A small image classifier, trained from scratch: widths [128, 256, 512], trained on capsule endoscopy frames (Kvasir-Capsule).
Rows from block 10 of a small image classifier, named by matrix and row number. Rows with one number belong to one channel. Each number is 128 + 24 x the weight over its row's rms, rounded and kept within 0 to 255. All counts start at 0. Numbers have three digits each.
After each channel's rows are labels from the 100 images, of 14976, where the channel reaches its highest value: "patch colour" is the nearest of a few named colours to the mean colour under the peak. Only what is clearly more common there than usual is listed. The data: capsule endoscopy frames (Kvasir-Capsule). In brackets: how many of the 100.
# convs1: grouped (8 groups) 3x3 conv (model.blocks.10.convs.1.weight, 256x32x3x3, each kernel summed), inputs within the group 0-31
# convs2: expand pointwise conv (model.blocks.10.convs.2.weight, 512x256x1x1, transposed), outputs 0-102

convs1.235:134125122123121151102131112130143112110142121126086163127095128087121140191117103078143163159124
convs2.235:093162152109101159159150114150142144197167139112157136118125160149134124157098112130121143128163122128178113095100167179162126126111113167112116142156095115106143127131125115139139119104100121111082128149132133159124130092139127147114130076152143144115096146131112139096131149096143126176108102141126105200132
patch colour: orange (43)

convs1.88:129130119118118114059183121114092120136180106130119157126135163123121156118120162132118146150125
convs2.88:076126160118155154082094145089116053129126148122163152127123081181132131118128086101125119113115111095122123134076049142141148110096138117120120105125165090173129140119126146105127104117118139122147116106131129198155152185101138138123134129133082112149109143136133181136142111133131121171138088130055150156162
patch colour: grey (46)

convs1.124:162090139139144129102154092156153102095126116106130137090109136124158107088126098126157153164110
convs2.124:128126140141089104110181119171144102116085116136157138162125127118129149106101150131137107126089104107128075157134150117061117147142134126151119124123143135172114101184134138160165140138145106127092107062118126159136141128108149144122141101114120129138137104119147117155172111091089126112077148152152148109107
patch colour: orange (44)

convs1.85:122162130125104112097139092106135107133086141160101144107121124156110092117138166176137121121172
convs2.85:149138145134141093110121142093117212064163135138175174180137173163151106147084120144126144116126096077117131163132147133137156124108109111136100130146137119117128145105141146145184107136120130107116137144103139120089102133115094113138123135106148105130136101149137137146160109137110088139093142113111153120152
patch colour: orange (47)

convs1.137:135112095132118134148115103144093125166118141092116106116134156113126137105140164098204124154118
convs2.137:134173117096091113162125166147085117134108129131165131126083133141144135145146087110147144125125088170168159066093096087142102147170133183139138166116139147112088171159086150078106103147135145132118146117134108188097141129114163109124176135104131125135166101132164140178149130101105130171133112145149142104121
patch colour: grey (33)

convs1.226:114139146133109133133132112169125125187135130113128059123110093134152131146088121151098162140129
convs2.226:157162122144130159127108110125121133125152112125111124117122128188120126108157118139110127056116173105089137170165078092126107126142125148122151146126126117161130164113189134090151082168129130103119212111123151135114116149131110147142109180146116122157140100114154092134140146134121145114153127155144132111156
patch colour: grey (30)

convs1.186:103120117129084095129151127143061139158132135100110112171145129168131156123149143149113136099118
convs2.186:104079111147137144080135137105143176135096096119131151117120101093127163136139166124160103092118186120087124153087093134155169118107110141141102097109122162132118128126091097142101128121109140167155104097137131128112117153154160094149104161163125102136164124110136096195140117152138118116164152152123102096114
patch colour: orange (31)

convs1.1:124165099110129140148135111124181155091160179131105116104077137117128101120130118115132149152142
convs2.1:059125109162134111120097104135097158138115124132126144116136204128108143126117106131125101114119149106112126158140099101105115115141151118182106139118143102167137142087129159108150094145065174135152135153132112117114105144135128102119117162100082123130121098092125124194094119128086124190090096129146097130155
patch colour: grey (41)

convs1.91:110114109109123128152139153124118061134128180176116134134113160123089173125124133129135129159117
convs2.91:089098135154164156153125138123140135088154095160124133115144089128116146117116192148118144112142118109127118117121079123097123166106148150129142129134126097140098092146127137101133124134138103107122158111161145130116126134151088110100085088104161116187131142139132125120115118184142145173132076140101112098129
patch colour: grey (25)

convs1.196:148175137122121118129133098153126116127102188131121130132151177110138116161125111119126095086087
convs2.196:096145143154150136096112119118124166080111110139051117130141118069117140123150202095108133118124104144115123133124070182136121110142146119109141117128116170064107106086089122109158162137137138114080102116137145110129126087143063099129116106094162129092118126147151171129130133138128137055094118141084104073113
patch colour: grey (34)

convs1.251:171126140131092097123130121126179142098095106132163143117097088107128156146143095129132130164105
convs2.251:149149104137168144145103127138144110136093145103129125146156155224139128146118198126170102117131161118152154105150115145160158126140121116141121107132122157119129100098146115112130118153158127129095156104131153147131113137108133150097121112133106131087129113144145119083105108117112144076089127159137142125118
patch colour: orange (29)

convs1.71:106125124169103114158146145106087139120169123078116108123113119140116172126156090141142091142145
convs2.71:111130108140124130141104123117135145145171143108184138083149108120123136141125137126124144073090136128145139063139103115131090136133115138145114094142148073162146113139076119102103134091081121077138149136141127090143119122111162138121126158143142131153131141172157150147161148141122127126107144123101137102112
patch colour: black (38)

convs1.75:116136121123102093092127118104142067140124150129113130104171171106133107146162147151133135168138
convs2.75:105135136122134117156120138210148064127097149092132175128114179130133135135113133132138093124137117150127121104136020098115092150144140120134141127157114113090134151172122114093164092114134127150120115129125144154134094128118140112122153109092155109132131111163111129094117100063110094122152101129112176113146
patch colour: grey (46)

convs1.216:139205143082141103123141110126116106136092131168144112131152169103139110130113106137105119126130
convs2.216:155113113140115087084148140112129135082128129106171142134087058099162116129129118101107153147149115102097124109163116043111110154114102173143140119133117128130130154164146127135129133118143153139146181113129121173152142123114138078123177096137117112091136106144146148048155142082136116142128140151096167085181
patch colour: grey (29)

convs1.143:122084129136124091111159137110151142106100142115199120103135123115099129137120162119106107169136
convs2.143:127108140127083136122136135103105159126116100143099113158100105098110138097139108112155193183090096127090117152129145131140125112140149101129120121127097160107101134146150135113159116094135106116168146151111129127120088124156097133141088097107105086177126085107082121152075142162140128097101091107127140115102
patch colour: orange (43)

convs1.87:157129132166111157107141158128088113122118156126128132114121151160091147131164104170130070128116
convs2.87:082138121138114112148148171117129169106131159158138153154114125161141131137143122139144135124118157135126141162131127129095154154086133161135140098148118091128116134138147075110109114140134106119121123128142117157130127143150135174117093101089197161132127109133123140115155132119155137193148138112084121147131
patch colour: grey (27)

convs1.211:111114117161133109121125134138166118149160117118111157093139101138115146123154104171125126146202
convs2.211:120133137134134100107122135109098164071121131120140146150149077136151150137171119139130121138187168131108118134124149121100193114160168147120126110145085123122139146123054082148117116130123139130111076141137139148130123093118144090102101188124149125104131137115158136071145116126154103152101101140120095126084
patch colour: orange (35)

convs1.175:160172129138064124151103130114114149123145138126113110168111145130097129118116140089136157090096
convs2.175:097122110149128110136153116118133158159120124129131127114091096120136151127137108129059126070138119109121163143120160104116134126100079097120146139121111101121132134114147124097116115128132104131114135124143137086114124110126154115063063139135110109126139120160154094151116094140127147139101142118093117177128
patch colour: orange (30)

convs1.121:109120118125089142144168099114177102134125135100115145100126092080121101138145161144107096121108
convs2.121:226182115104147132130124137085133099152152113115150104123118128130115086134113198103115147111137096112118126135111143149099106109111115116129095095137134109191140135109111134108114103144094138143115106121183140125121125128197115099117134110161111111109115144134116096131157145094143142104130119127131120147158
patch colour: grey (27)

convs1.36:096112109123113077162129119138153137151132130168112131185123140114122128113119136167129082168145
convs2.36:104105122133090104103139158108120083126158138108152136130168094109145146149147094116101111105124137147144141120157119124109113160193141085086143083155070145123133129123123113112118085136115124164144126149107118108118153145098119146122120111132087125113150139106132115110127157133100133113140109134075138110106
patch colour: grey (26)

convs1.142:101095154118133104143163119110126145090150150157100147085134127118095140147157120089165109126158
convs2.142:135173121122122159151133133137112085120162118106142142161119115104156134119115062090182134121132141155139112105126122100127153103169145131127137111124141093138109140131065150123122096154128151179101115099136109121144122105122121102185134169142125138100137134136128175109170107093111120151118090134099127134086
patch colour: grey (27)

convs1.244:151139093091130161106128111143140131164103097133088164112102133093107139180132101115132148139114
convs2.244:140176123097135144100122121121138131149137120139153124106141124159143136110126109124121114173137119162159137160123123092102104119129138163122145129120152103107136133108185130111183109145120120172140197133128110128157148121136186136164163087131176125133141144147117099111120160095163141162100141149110112169098
patch colour: orange (31)

convs1.115:164135117119124112138110142156125112116112122157122164079103141183143165140090131152096098134146
convs2.115:129098117126140092144123147192150122130117114130110072109129171124100143158117126117122166150109145134128125133054114142102155115135104094145136117124122114145146147121140144117113123131160115133170177151124100141133128113120140101106093141106135149128107100194132081164121112113114128111136133126108132095126
patch colour: grey (36)

convs1.190:096166145114130161129119082131075110140171151130137110126135141126104141104115101174110125103106
convs2.190:101174111086103112108137115154121133105130110127112141138122107086100128131134131143089171128098120161133145140128125140124115156132152079161139104125115120198123140126113137147114158141098088132163154144116109120155123131148119143110115074188115118128100143120124118082121127099126126132131106115126119142121
patch colour: pink (39)

convs1.148:109084173114102107125115122102102132154158124112113110093123126153139117176138096136177148143146
convs2.148:162106122129136127141108148135164130115144073089145130140105082073147146136152096114125116135110127119131117132102040110146122137117154113131121123140140104144097099118142191123135121137089114147099204139138149123139141130138101139111198140186152135120093166172122138086171129116155106102092143105128137126121
patch colour: orange (32)

convs1.144:148067142091126092137122109137144122163130153092139125135129160131084130121133147111087109125166
convs2.144:095157143117125149094115138154146140108132095148120165129124113124106107184137112094112126090148125142129119121125073116153110196119159153121135091122109169113110140136195152153104085134108134147161106090129124136094149157138138122140169110104085112148133148102142161104111105137142084128094135150132057087106
patch colour: grey (26)

convs1.159:155077139151153107139114116099115166144118136127147113111130112117110128099148179152082101158143
convs2.159:149146118102167108087157128124130130153092123129109115179109127109129145140098155118104151119104140150093111123126125157175128116130089106148136148096124137124128094125133122141070103117128107093135102171114135055153108145143119129119166072100104108156120099116087105118136150104135127121128115113086057101108
patch colour: grey (32)

convs1.50:099121122133116111127128120168151085178160110156126122131123174107134142148106155097147100161102
convs2.50:089151106136099148115147128131106103104153134092087137098119099148108144129159115138114108130138112136129122131147097169109110117132103135149088114135125157112135132104109135111102170140091130117095164168124099140134139115154109071159127123110121138134111130104118143113126110143118143138157104145124174103125
patch colour: grey (34)