python train.py --image_size=48 --horizontal_flip=true --translate=0.06 --norm="groupnorm" --kernel_size=3 --stem="deep" --mixing="cutmix" --init="trunc_normal_002" --residual_init="scaled_by_depth" --optimizer="muon" --momentum=0.95 --nesterov=true --adamw_lr_other_params=0.0013 --batch_size=128 --weight_decay=0.2
Rows from block 10 of a small image classifier, named by matrix and row number. Rows with one number belong to one channel. Each number is 128 + 24 x the weight over its row's rms, rounded and kept within 0 to 255. All counts start at 0.
After each channel's rows are labels from the 100 images, of 14976, where the channel reaches its highest value: "strongest on" is what is common among them. Only what is clearly more common there than usual is listed. The data: capsule endoscopy frames (Kvasir-Capsule). In brackets: how many of the 100, against the usual share in percent.
# convs1: grouped (8 groups) 3x3 conv (model.blocks.10.convs.1.weight, 256x32x3x3, each kernel summed), inputs within the group 0-31
# convs2: expand pointwise conv (model.blocks.10.convs.2.weight, 512x256x1x1, transposed), outputs 0-102

convs1.52 [154 111 102 102 129 114 117 110  90 126 162  88 135 136 129 111  91 160 175  92 138 142 105 157 121 134 135 173 115 108 106 127]
convs2.52 [183 154 154 111  95 150 129 130 159 150 137 141  81 134 149 100 118 136 138 128 127 161 105 181 119 186  71 125 138 108 114 135 159 135 160 152 144 154 183 145  86  89 134 120 146 115 108 143 153 132 132 172 209 140 154 112 121 134 155 120 126 171 105 161 158 155 118 156 130 128 120 160  93 180 129 176 156 171 174 132 137 159 135 108 142 152 140 125  71 136 124 118 140 111 143 127 114 151 177 130 144 139 159]
strongest on: finding: pylorus (48 vs 3.4)

convs1.151 [140 146 154 162 107 159 127 173 139 111  96 108 121 126 132 129 110 117 101 159 142 112  90 152 127 149 125 110 198 121 109 114]
convs2.151 [128 143 111 148 118 155 147 139 145 124  96 112 169 127 102 161 125 145 115 103 150 186 146 118 137 123 138 113 109 128 146 135 150  78 131  91 140 127  98 125 123 132  96 179 123 123 116 120 109  98 136 131 161 123 146  89  79  99 186 108  74 131 107 132 150 143 110 130 146 144  81 123 141 120 166 104 121 157 160 139 143 128 129 151 151  90 138  89 122  90 145 133 125 132 134 126 144 136 186 141 135 131 110]
strongest on: finding: pylorus (32 vs 3.4)

convs1.228 [106 131 128 102 136 132 155 155 161  88 117 145 105 110 129 133  97 163 110 190 158 106 129  98 100 138 120 120 129 105 165 140]
convs2.228 [143 155 124 122 146 140 149  81  86 113 139 167 177 146 137  97 134 147 154  97 119  99 130 132 141 103 128 139 163 114 139 143 126 154 137 117 128 112 157 157 160 126 132 129 129 150  99 109 113 135  99 153 103 122 176 133  53 103 109 115 102 113 132 131 107 146 143 106 114 148 164 142 136 120 121 134  90 126 138 107 163 110 123 149 129 133 136 148 130 129 147 134 124 123 141  83 123 114 122 113 152  94  95]
strongest on: finding: ulcer (46 vs 1.6)

convs1.147 [154  98 131 143 183  90 151 141 103  82 116 163 141 144 125 121 156 140  86 153 133 101  90 110 126 113 126 143 136 118 138 111]
convs2.147 [138 182 139 136 161 114 150 139 115 120 143 137 120 118 147 133 153 157 154  78 145  79 121 132 114  92 168 152 158 114 153 137 106 129 118 153 122 117 125 130 163 130 123 164 112 114 134 152  67 132 142 133 127 121 121 138 137 136 140 129 132 145 147 123 137 112 108 167 139  97 144 133 116 119 107 118 139 167  88 126 118 148 187 114  94 118 143 177 143 150 126 172  96 103 117 138  89 124 152 127 130 191 128]
strongest on: finding: reduced mucosal view (56 vs 6.2)

convs1.54 [139 132 126 113 129 104 159 149 181 138 114  76 129 108  99 139 111 113 124 142 122 128 122 183 107 167 143 121 122 108 109  81]
convs2.54 [142  95 147 123 159 145 130 112 102 164  97 119 148  91 142 125 183 108 138 165 107 110 128 156  79 157 163 127 107 107 136  99 110 183 103 138 140 137  90 113  80  82  95 128 145  89 136 107 118 139 143 123 181 129 134 127 113 180 136  47 143 119 100 105 121  91 153 153 135 114 110 139 121 157 142 124 115 154 158 139 115  61 135 131 136 140 112 121 115 158 126 130  77 110 136  66 152 123 137 159 176 133 140]
strongest on: finding: pylorus (26 vs 3.4)

convs1.225 [123 143 137 105 165 168 149 124 170 133 120 120 116 129  79 108 110 156 135  84 140 155  92  87 152 152 124 109 136 109 122 105]
convs2.225 [130 114 122 121 134 148 124 111 124 121 128  95 109 155 103 139  93 100  90 135 128 135 128 152 145  89  94 137 142 137 128 140 137 117 126 154 118 121 145 156 149 132 135 114 146 124 114 113  94 109 155 146  79 152 141  97 162 123 124 166 142 170 133 108 152 134 125 136 134 154 169 147 139 108 180  82 160 159 181 147 131 105 138 102 122 155  79 126 119 101 134 110 121 151 125 145 135 122 107 139  90 172 132]
strongest on: finding: ileocecal valve (39 vs 8.8)

convs1.46 [111 107 163 105 140 145 152 151 138 130 118 147 124 153 132 104 152 141 110 128 124 129 158  80 151 113 155  95 191 107 164 140]
convs2.46 [152 142 131 148 119 123 143 105  99 134 132  74 130 140 120 139 171 124 109  78 111 126 141  86 101 140 137 116 138 132 102 131 130 127 119  65  99 123 144 112 115 120 111 122 115 106 101 159 119 128 106 147  99 157 145  96 125 123 121  82 153 131 143 132 119 144 143 228 150 122 133 122 133 137  75 122  81 149 114 158 125  80 132 135 153 144 138 147  99  96 118 146 134 119 113 135  97 140 138 126 150 124 144]
strongest on: finding: ileocecal valve (53 vs 8.8)

convs1.131 [122  87 144 143 119 107 119 147 112 111 117 174  84 139 148 135 131 128  76 132 123  94 126 154 155 146 104 166 164  97 119 133]
convs2.131 [131 111 127 160 165 148 137 133 121 132 128 129 113  93 109 164  96 108 174 124 112  66 127 128 176 146  94 122 158 139 133 119 140 113 111 115 174 107 129  75 101 116 159 143 119 131 128 136 114 124  94  95 126 160 139 104 106  98 151 126 169  94  99 115 172 128 150 121 143 134 176 111 144  88 133 156 101 155 116 141 111 147 138 137 125 118 138 138 200 137 164  88 138 170 121 122 142 101 143 135 108 130  70]
strongest on: finding: reduced mucosal view (51 vs 6.2); finding: pylorus (26 vs 3.4)

convs1.132 [116 127 108 130 101 176 120 166 107 110 128 123  85 139 150 137  96 125 158 105 180 136 160 115 115 146 115 155 168 107 131 130]
convs2.132 [128 134 113 113 145 121 140 135 124 125 150 170 155 141 111 166  98 109 158 181 118  97 136 153 120 165 116 119 185 121 175 130 131 157 122 107 127 152 119 113 146 148 114 173 138 157 130  98 141 109 112 131 166 144 133 153 166 137 153 101 186 164 118 104  85 150 172  92 144 136  97 112 174 150 101 109 173 157 119 121 130 101 137 169 120 131  79 123 159 132 167 136 135 123 108 122 110 120 155 146  80  96 137]
strongest on: finding: ileocecal valve (27 vs 8.8)

convs1.224 [148  91 143 103 151 134  82 124 100 134 142 144 109 172 136 148 125 162 148 143 123 146  92 101 116 155 148 153 130  82 115 155]
convs2.224 [129 119 105 117 147  93 129 142 102 106 127 182 129 139 169 118 138 131 118 147 114 111 121 135 101 135 106 137 165 151  72 132 127 162 154 147 125 136 182 115 147 125 128 127  95  80 107 150 152 149 193 136  83 145 169 136 133 147 131 102 110 149 137 141 113 114  88  73 141 128 129 161 141 118 103 121  87 135 159 150 140 105 152 125 114 141  84 142 135 130 131 138 124 128 133  81 109 185 152 151 120 135 124]
strongest on: finding: ileocecal valve (35 vs 8.8)

convs1.94 [138 140 173 126 139 138 170  74 151  77  90  84 138 118 134 151 139 139 124 127 103  95 124 109 133  98 151 134 126 120 139 127]
convs2.94 [150 165  60 135 140 113 162 104 107 136 157  84 153 155  99 161 136 128 152 135 112  60 123 117 111 133 108 145 155  94 142 132  94 153 124  98 138  95 173  69 120 118 127 141 154  67 146 166  91 138 117 134 114 131 161 112 142 153 115 175 181 102 125 126 160 107 110  73 117 133 201 130 105  90 138 113 131 117 128 141 142 163 118 145 138 101 165 112 147 144 130 132 138 161 122 146 154 137 153 141 103 164 136]
strongest on: finding: reduced mucosal view (27 vs 6.2)

convs1.7 [134 144 105 125 126 135 180 108 116 149 154 112  67 166 132 104 113 130 128 120 170 116 153 146 158 120 108 167 114 118 157 131]
convs2.7 [104  82 150 130 124 124 141 121 111 222  98 131 174 133 128 122 128 143 100 117 122 154 168 129 140 100 146 118  95 123 146 137 136 123 105 150  86  95 126 182 147 141 105 147 182 113 119 169 104 141 127 107 153 141 137 106  96 114 119 123 119 113 156 154 110 124 166 130 130 125  95 109 116 164 105  89 114 128 118 131 115 109 114 102 150 136 156 115 163 178  95 136 183 124 150 217 104 132 110 116 109 117 159]
strongest on: finding: reduced mucosal view (28 vs 6.2)

convs1.184 [102  97 164 102  94 144 117 156 114 122  87 118 133 110 163 140 115  75 140 121 166 111 132 111 138 137 148  94  90 133 144 118]
convs2.184 [157 118 126 109 120 119 114 115 146  98 126 151  98 126 118 167 148 125 129 132 108  60 147 140 141 133 172 183 146 133  79 124 147 119 148  90 116 125  30 116 121 179 123  89 115 126  97 109 141 151 124 133 124 107 139 142 192 180 133 197 125 119 112 129 125 103 215  78 142 115  93 126 140 103 144 164 149 126 136 157 109 181 168 101 143 118 147 127 125 122 125 125 143 113 114 119  84 124 166 117 142 209 131]
strongest on: finding: ileocecal valve (42 vs 8.8)

convs1.31 [154 153 101 142 106 105 115 140 108 149  96 117 121 103 121 157 155 147 163 110 102 139 167 141 147  99 134  70 140 122 166 122]
convs2.31 [115 131 134 119 114 134 127  68 119 152 117 150 164 136 122 168 129 130 145  97 150 154 173 145 146 112  95 113 137  89 100 117 178  86 106 161  72 120  71 129 168 131 124 118 147 119  78 149 132 155 144 125 154 149 149 110 169 133 173 133 128  92 129 129 128  77 169 151 129 118  93 142 126 105 151 148 121 149 119 125 119 103 107 132 118 116 154 143 157 104  95 130 141 111 114 112  58 140 138 141 109 162 114]
strongest on: finding: ileocecal valve (50 vs 8.8)

convs1.198 [ 91 156 107  96 138  91 113 145 164 150 126 157 111 128  99 112 150 107 123 111  95 115 122 128 152 152 176 126 150 132 123  80]
convs2.198 [115  74  99 134 171 126 128 126  85 124 131 133 131 110 152  93 103 149 100 110  55 112 155 108 166 138  65 121 109 115 108 154 136 117 107 108 150 115 100 150 100 102 113 138 120 131 127 124 147 117 160  94 133  86 101 114 135 126 113  87  96 123 124  95 121 149 152  75 121 113 106 117 156 117 153 104 115 119 105 144 145 139 134 132 130 176 195  89 140 108 131 165 168  82 107 120 109 135 169 186  93 166 108]
strongest on: finding: ulcer (35 vs 1.6)

convs1.0 [ 98  90 108 130 129 154  98 154 142 101 149 115 144 117 134 133 112 142 127 195 105  93 145  98 158 110 154 147 104 146 107 123]
convs2.0 [ 82 113 108  84 139  99 129 124 121 130  98 194 158  97 167 125 113 132 144 106 116  98 108 163 141 111 139 121 105 135 149 117 156  90 157 107 108 165 123 115  92 153 133  98 136 112 130 101 171  90 165 124 113 124 178 146 157 104 127  77 162 127 105 144 120 102 119 140 108 111 128 111 137 124  99  88 117 142 119 143 142 146 148 127  92 138 139 136 106 108 125 102 133 168 131 110 155 172 107 159 138  84 169]
strongest on: finding: ileocecal valve (30 vs 8.8)

convs1.44 [192 120 113 110 127 141 133 123 115  80 111 132  89 157 147 144  97 104 144 128  81 132 135 111 142 139 134  86 154 132 118 107]
convs2.44 [163 160 120 158 152 129 137 106 149 138 122 131 170 148 168  91 100 148 103 146 146 122 130 156 116 150 153 113 144 178 116 127 153 143 122 138 149 147 101 128 140 166 132 164 134 163 153 115 100 119 156 108 119 126 168 139 104 127 152 114 178 133 138 139 147 153 108 107 131 126 139 112 125 129 149 102 108  73 117 147 129 133 126 143 142 157 123 137 148 126  98 118 147 179 162 117 169 109 113  97 120 121 156]
strongest on: finding: reduced mucosal view (30 vs 6.2)

convs1.167 [121 123 163 131 149 144 130 123 144 136  77  94 114  95  98 147 143 142 105 119 138 147 179 139 153 155 123 107 160 120 121 178]
convs2.167 [142  86 139 128 142 138 131 120 162 182 105 191 141  96 111 131 118 147 137 140 135 143 152 111 116 113 120 124 134 118  99 123 148 128 119 164 182  99 137 131  95 167 157 145 127  90 167 110 115 147 149 104 115 143  93 121  95 146 124 116 134 156 128 104 134 141 107 100 130 114 113 137 112  91 142  92 135 163 124  92  95 175  88  95 137 134 107 102 146 106 126 101 128 131 104 127 137 107 128 115 120 119  98]
strongest on: finding: pylorus (49 vs 3.4)

convs1.48 [182 131 108 115 134 146 122 140 160 130 152  97 127 182 103 144  86  84 107 162 141 110 133 133 109 137 146  97 132 126 119 112]
convs2.48 [146 104 137 142 126 154 131 125 127 143 139 101 157 155 169 154 169 109 156  91 144 150 114 125 101 143 155 156 125  72  91 120 122 137 136 133  75 146 133  87 125 164 144 143 124 191 132 137 101 130 145 136 136 123 162 156 133 189 123  90 153 131 162 128 125 142  87  97 133 137 107 154 113 152 127 116  95 155 134 130 102 118 106 141 107 118 101 138 133  87  87 144 115 140 145 142 161  85 105 144 109 100 109]
strongest on: finding: pylorus (38 vs 3.4)

convs1.25 [195 119 122 151 122 147 138 143 129 125 116 124  79 125 139 112 171 122 108 143 104 107 136 110 115 106 147  83 103 102 134 165]
convs2.25 [112 123 132  97 115 146 123 104 122 126 126 151 119 109 123 137  91  96 109 106 170 125  89 152 132  96 204 118 117 121 122 137 107 132 114 140 123 130 142 175 122  98 123  99 114 102 135 103  84 141 109 144 125 140 152 109 136 139 143  69 121 116 104 115 145 152  98 133 141 132 114 119 121 135 118 141 122 200  96 151 133  92 124  99 116 130 103 151 104 103 113 131 132 124 144 158 114 155 142 102 165 128 147]
strongest on: finding: ileocecal valve (98 vs 8.8)

convs1.204 [119 116 123 172 147 151 143 127 150 137 132 129 129 118  75 121 142 127 138 124 113 137 122 111 118 136  79 130 111 128 112 215]
convs2.204 [131 127 122 125 137 166 114 133 113 162 123 130  89 127 107  79  95 131 110 133 139  98 123 166 106 137 103 115 137 106  91 141  98  70 142 124 106 159  96 114  92  95 144 138 119  98 176 133 118 141 124 157 166 138 177 148 148 103 123 153 126 170 175 104 105 141 126 156 153 144  95 145 143 123 131  94 133  93  81 206 132 107 113 136 119 132 171 115 151 106 132  78 129 156 132 127 114 124 153 141 123 118 118]
strongest on: finding: ileocecal valve (53 vs 8.8); finding: blood fresh (44 vs 0.9)

convs1.165 [ 93 112 101 140 100 120 146 157 139 165  86 132 160  98 146 124 139 135  93 120  98 155 117 159 149 123  90 172 119 128 110 114]
convs2.165 [104 153 141 173 137 125  86 143  98  98 169  90 164 121 100 160 123 141 140 148  97 146 155 133 129 183 128 106 156 123 104 122 125 148 107 124 137 173 141 138 108 109 107 193 172 123 149 153 147 139 102 150 152 130 165 136 173 138 107 100 119 130 153 145 130 143 148 113 144 139  97 138 121 151 137 145  90 105 167 125 131  86 105 113 169 132  82 126 191 149 132 169 118 138 110 173 153 114 128 123 154 132  64]
strongest on: finding: reduced mucosal view (53 vs 6.2)

convs1.27 [186 140 135 121 105 124  94 167 116 150 167 135  89 115 149 139 147 155 113 127 121 101  84 118  97 156 142 151 111 113 134 137]
convs2.27 [143 155 141 147  84 138 136 122 102 141 101  86 125 118 137 155 143 135 111 131 134 188 172 117 137 104  93 124 128 158  87 124 178 159 104  89 117 159 111 125 123 116 108 110 141 119 128 119 109 110 111 121 131 117 159  39 102 129 125 162  80 139 111 110 144 112 101 157 116 140 113 126 135 106 118 139 114 154 117 133 136 114 142 120 147 101  94 107 141 184 146 135 142 128 138 186  93  86 126 138 119  94  59]
strongest on: finding: reduced mucosal view (36 vs 6.2)

convs1.129 [162  57 111 125 165  97 144  69 103 135 125 161 130 117 146 100 147 144 116 140 123 131 145 141 117 120 143 141 113 103 125 135]
convs2.129 [ 77 141 133 134 155 102 129 151 133 110 129 110 100 119 155 144 127 110 117 133 110 155 104 113 136 131 166 111 113 122 129 114 104 132 106 107 165 131  84 148 173 155 115 146 138 168 190 135 188 104 109 151 143 164 125 133 120 137 167 127 153 167 150 127 133 137 111  99 106 116 101 132 154 153  76  98 131 111 140 122 125 167 119  92 137  69 136 141 119 174 109 122 114 160 116  94 128 116 131 103  96 146 167]
strongest on: finding: ileocecal valve (36 vs 8.8)

convs1.67 [137 133  95 114 115 128 110 110 110 168 168 113 105  92 137 110 120 130 132 154 130 154 144  85 120 146 102 146 142  88 107 183]
convs2.67 [138  67 143 111 150 139 142 127 143 150 150 116 109 125  98  99 118 129 142 124 156 141 150 152 142 118  80 131 128 129 119 146 143  93 126 101 141 166  82 106 118 150 133 122 116 153 100 148 176 123 153 131 126 161 113 142  90 113 110 146  95 150 151 125 127 112 160 121 125 115  86 130 110  95 115 157  65 114 149 174 139 150 157 205 124 123 113 128 143 115 131 137 112 129 112 133 117  97 132 183 117 135 106]
strongest on: finding: ulcer (80 vs 1.6)

convs1.40 [131 133 115 121 128 116 127 124 130 160  97 112 130 154 147 104 131 133 155 116 107 127 115 212 112 104 146 138 102 114 151  74]
convs2.40 [176 127 119  96 143 106 146 137 144 126  82 132 142  91 134 158 146 128 148 118  89 172 126 103 138  94  91 125 109 151 106 147 119 186 114 119 121 121  85  97 147  49 112  89 170 113  86 107  98 143 140  99 120 131 127 142  89 200 155 120 120 138 146 101 106 118 121 121  91 103 103 156 133  96 129 127 133 132 121 117 125 121 109 108 126 146  92 126 118 193 106 166  76 118 126 126 139 149 147 139 141  97 140]
strongest on: finding: pylorus (77 vs 3.4)

convs1.170 [127 172 146 132 130 202 126 111 120 141 120 124  94 125 129 129 152 100 107 113 160 151  66 128 112 135 131 111 108 125 142 112]
convs2.170 [101 116 101 133 123 142 164 175 122 114 143 139 175 166 107 152  87 142 115 129  97 164  81 110 128 142 161 155 126 158 138 161 114 123 121 121 145 131 143  80  81 129 137 176 128 131 119 128 147 140 134 145 172 123 144 160 121 121 145 112 133 139 112 126 122 100 180 149 132 103 104 127 115 103 145 145 107 129 146  90 122 161 150 122 126 115 135 112  79  69 138 100 152 134 162 127 127 144 141  98 108 155 163]
strongest on: finding: pylorus (25 vs 3.4)

convs1.155 [ 94 133 135 138 113 169 151 138 125 111 123 130 127 141  78 157  65 126 104 125 130 145 144 103 134 130 156  95 180 137 122 114]
convs2.155 [130 109 135 111 137 138 155 131 135 153 131  92 151 110 121 179 141 111 123 159 146 109 142 153 114 146 166 142 121 125 112 148 103 110 116 140  82 139 171  78 120 128 135 180 128 125 107 156 137 127 125 145 134 118 101 133 116 103 158 130 156 130 147 152  99 147 172 113 138 124 139 108 167  85 139 156  99  87 133 113 133 116 118 143 105 123 182 118 152 139 138 125 113 139 112 113 120 159 110 121 178  65 115]
strongest on: finding: reduced mucosal view (35 vs 6.2)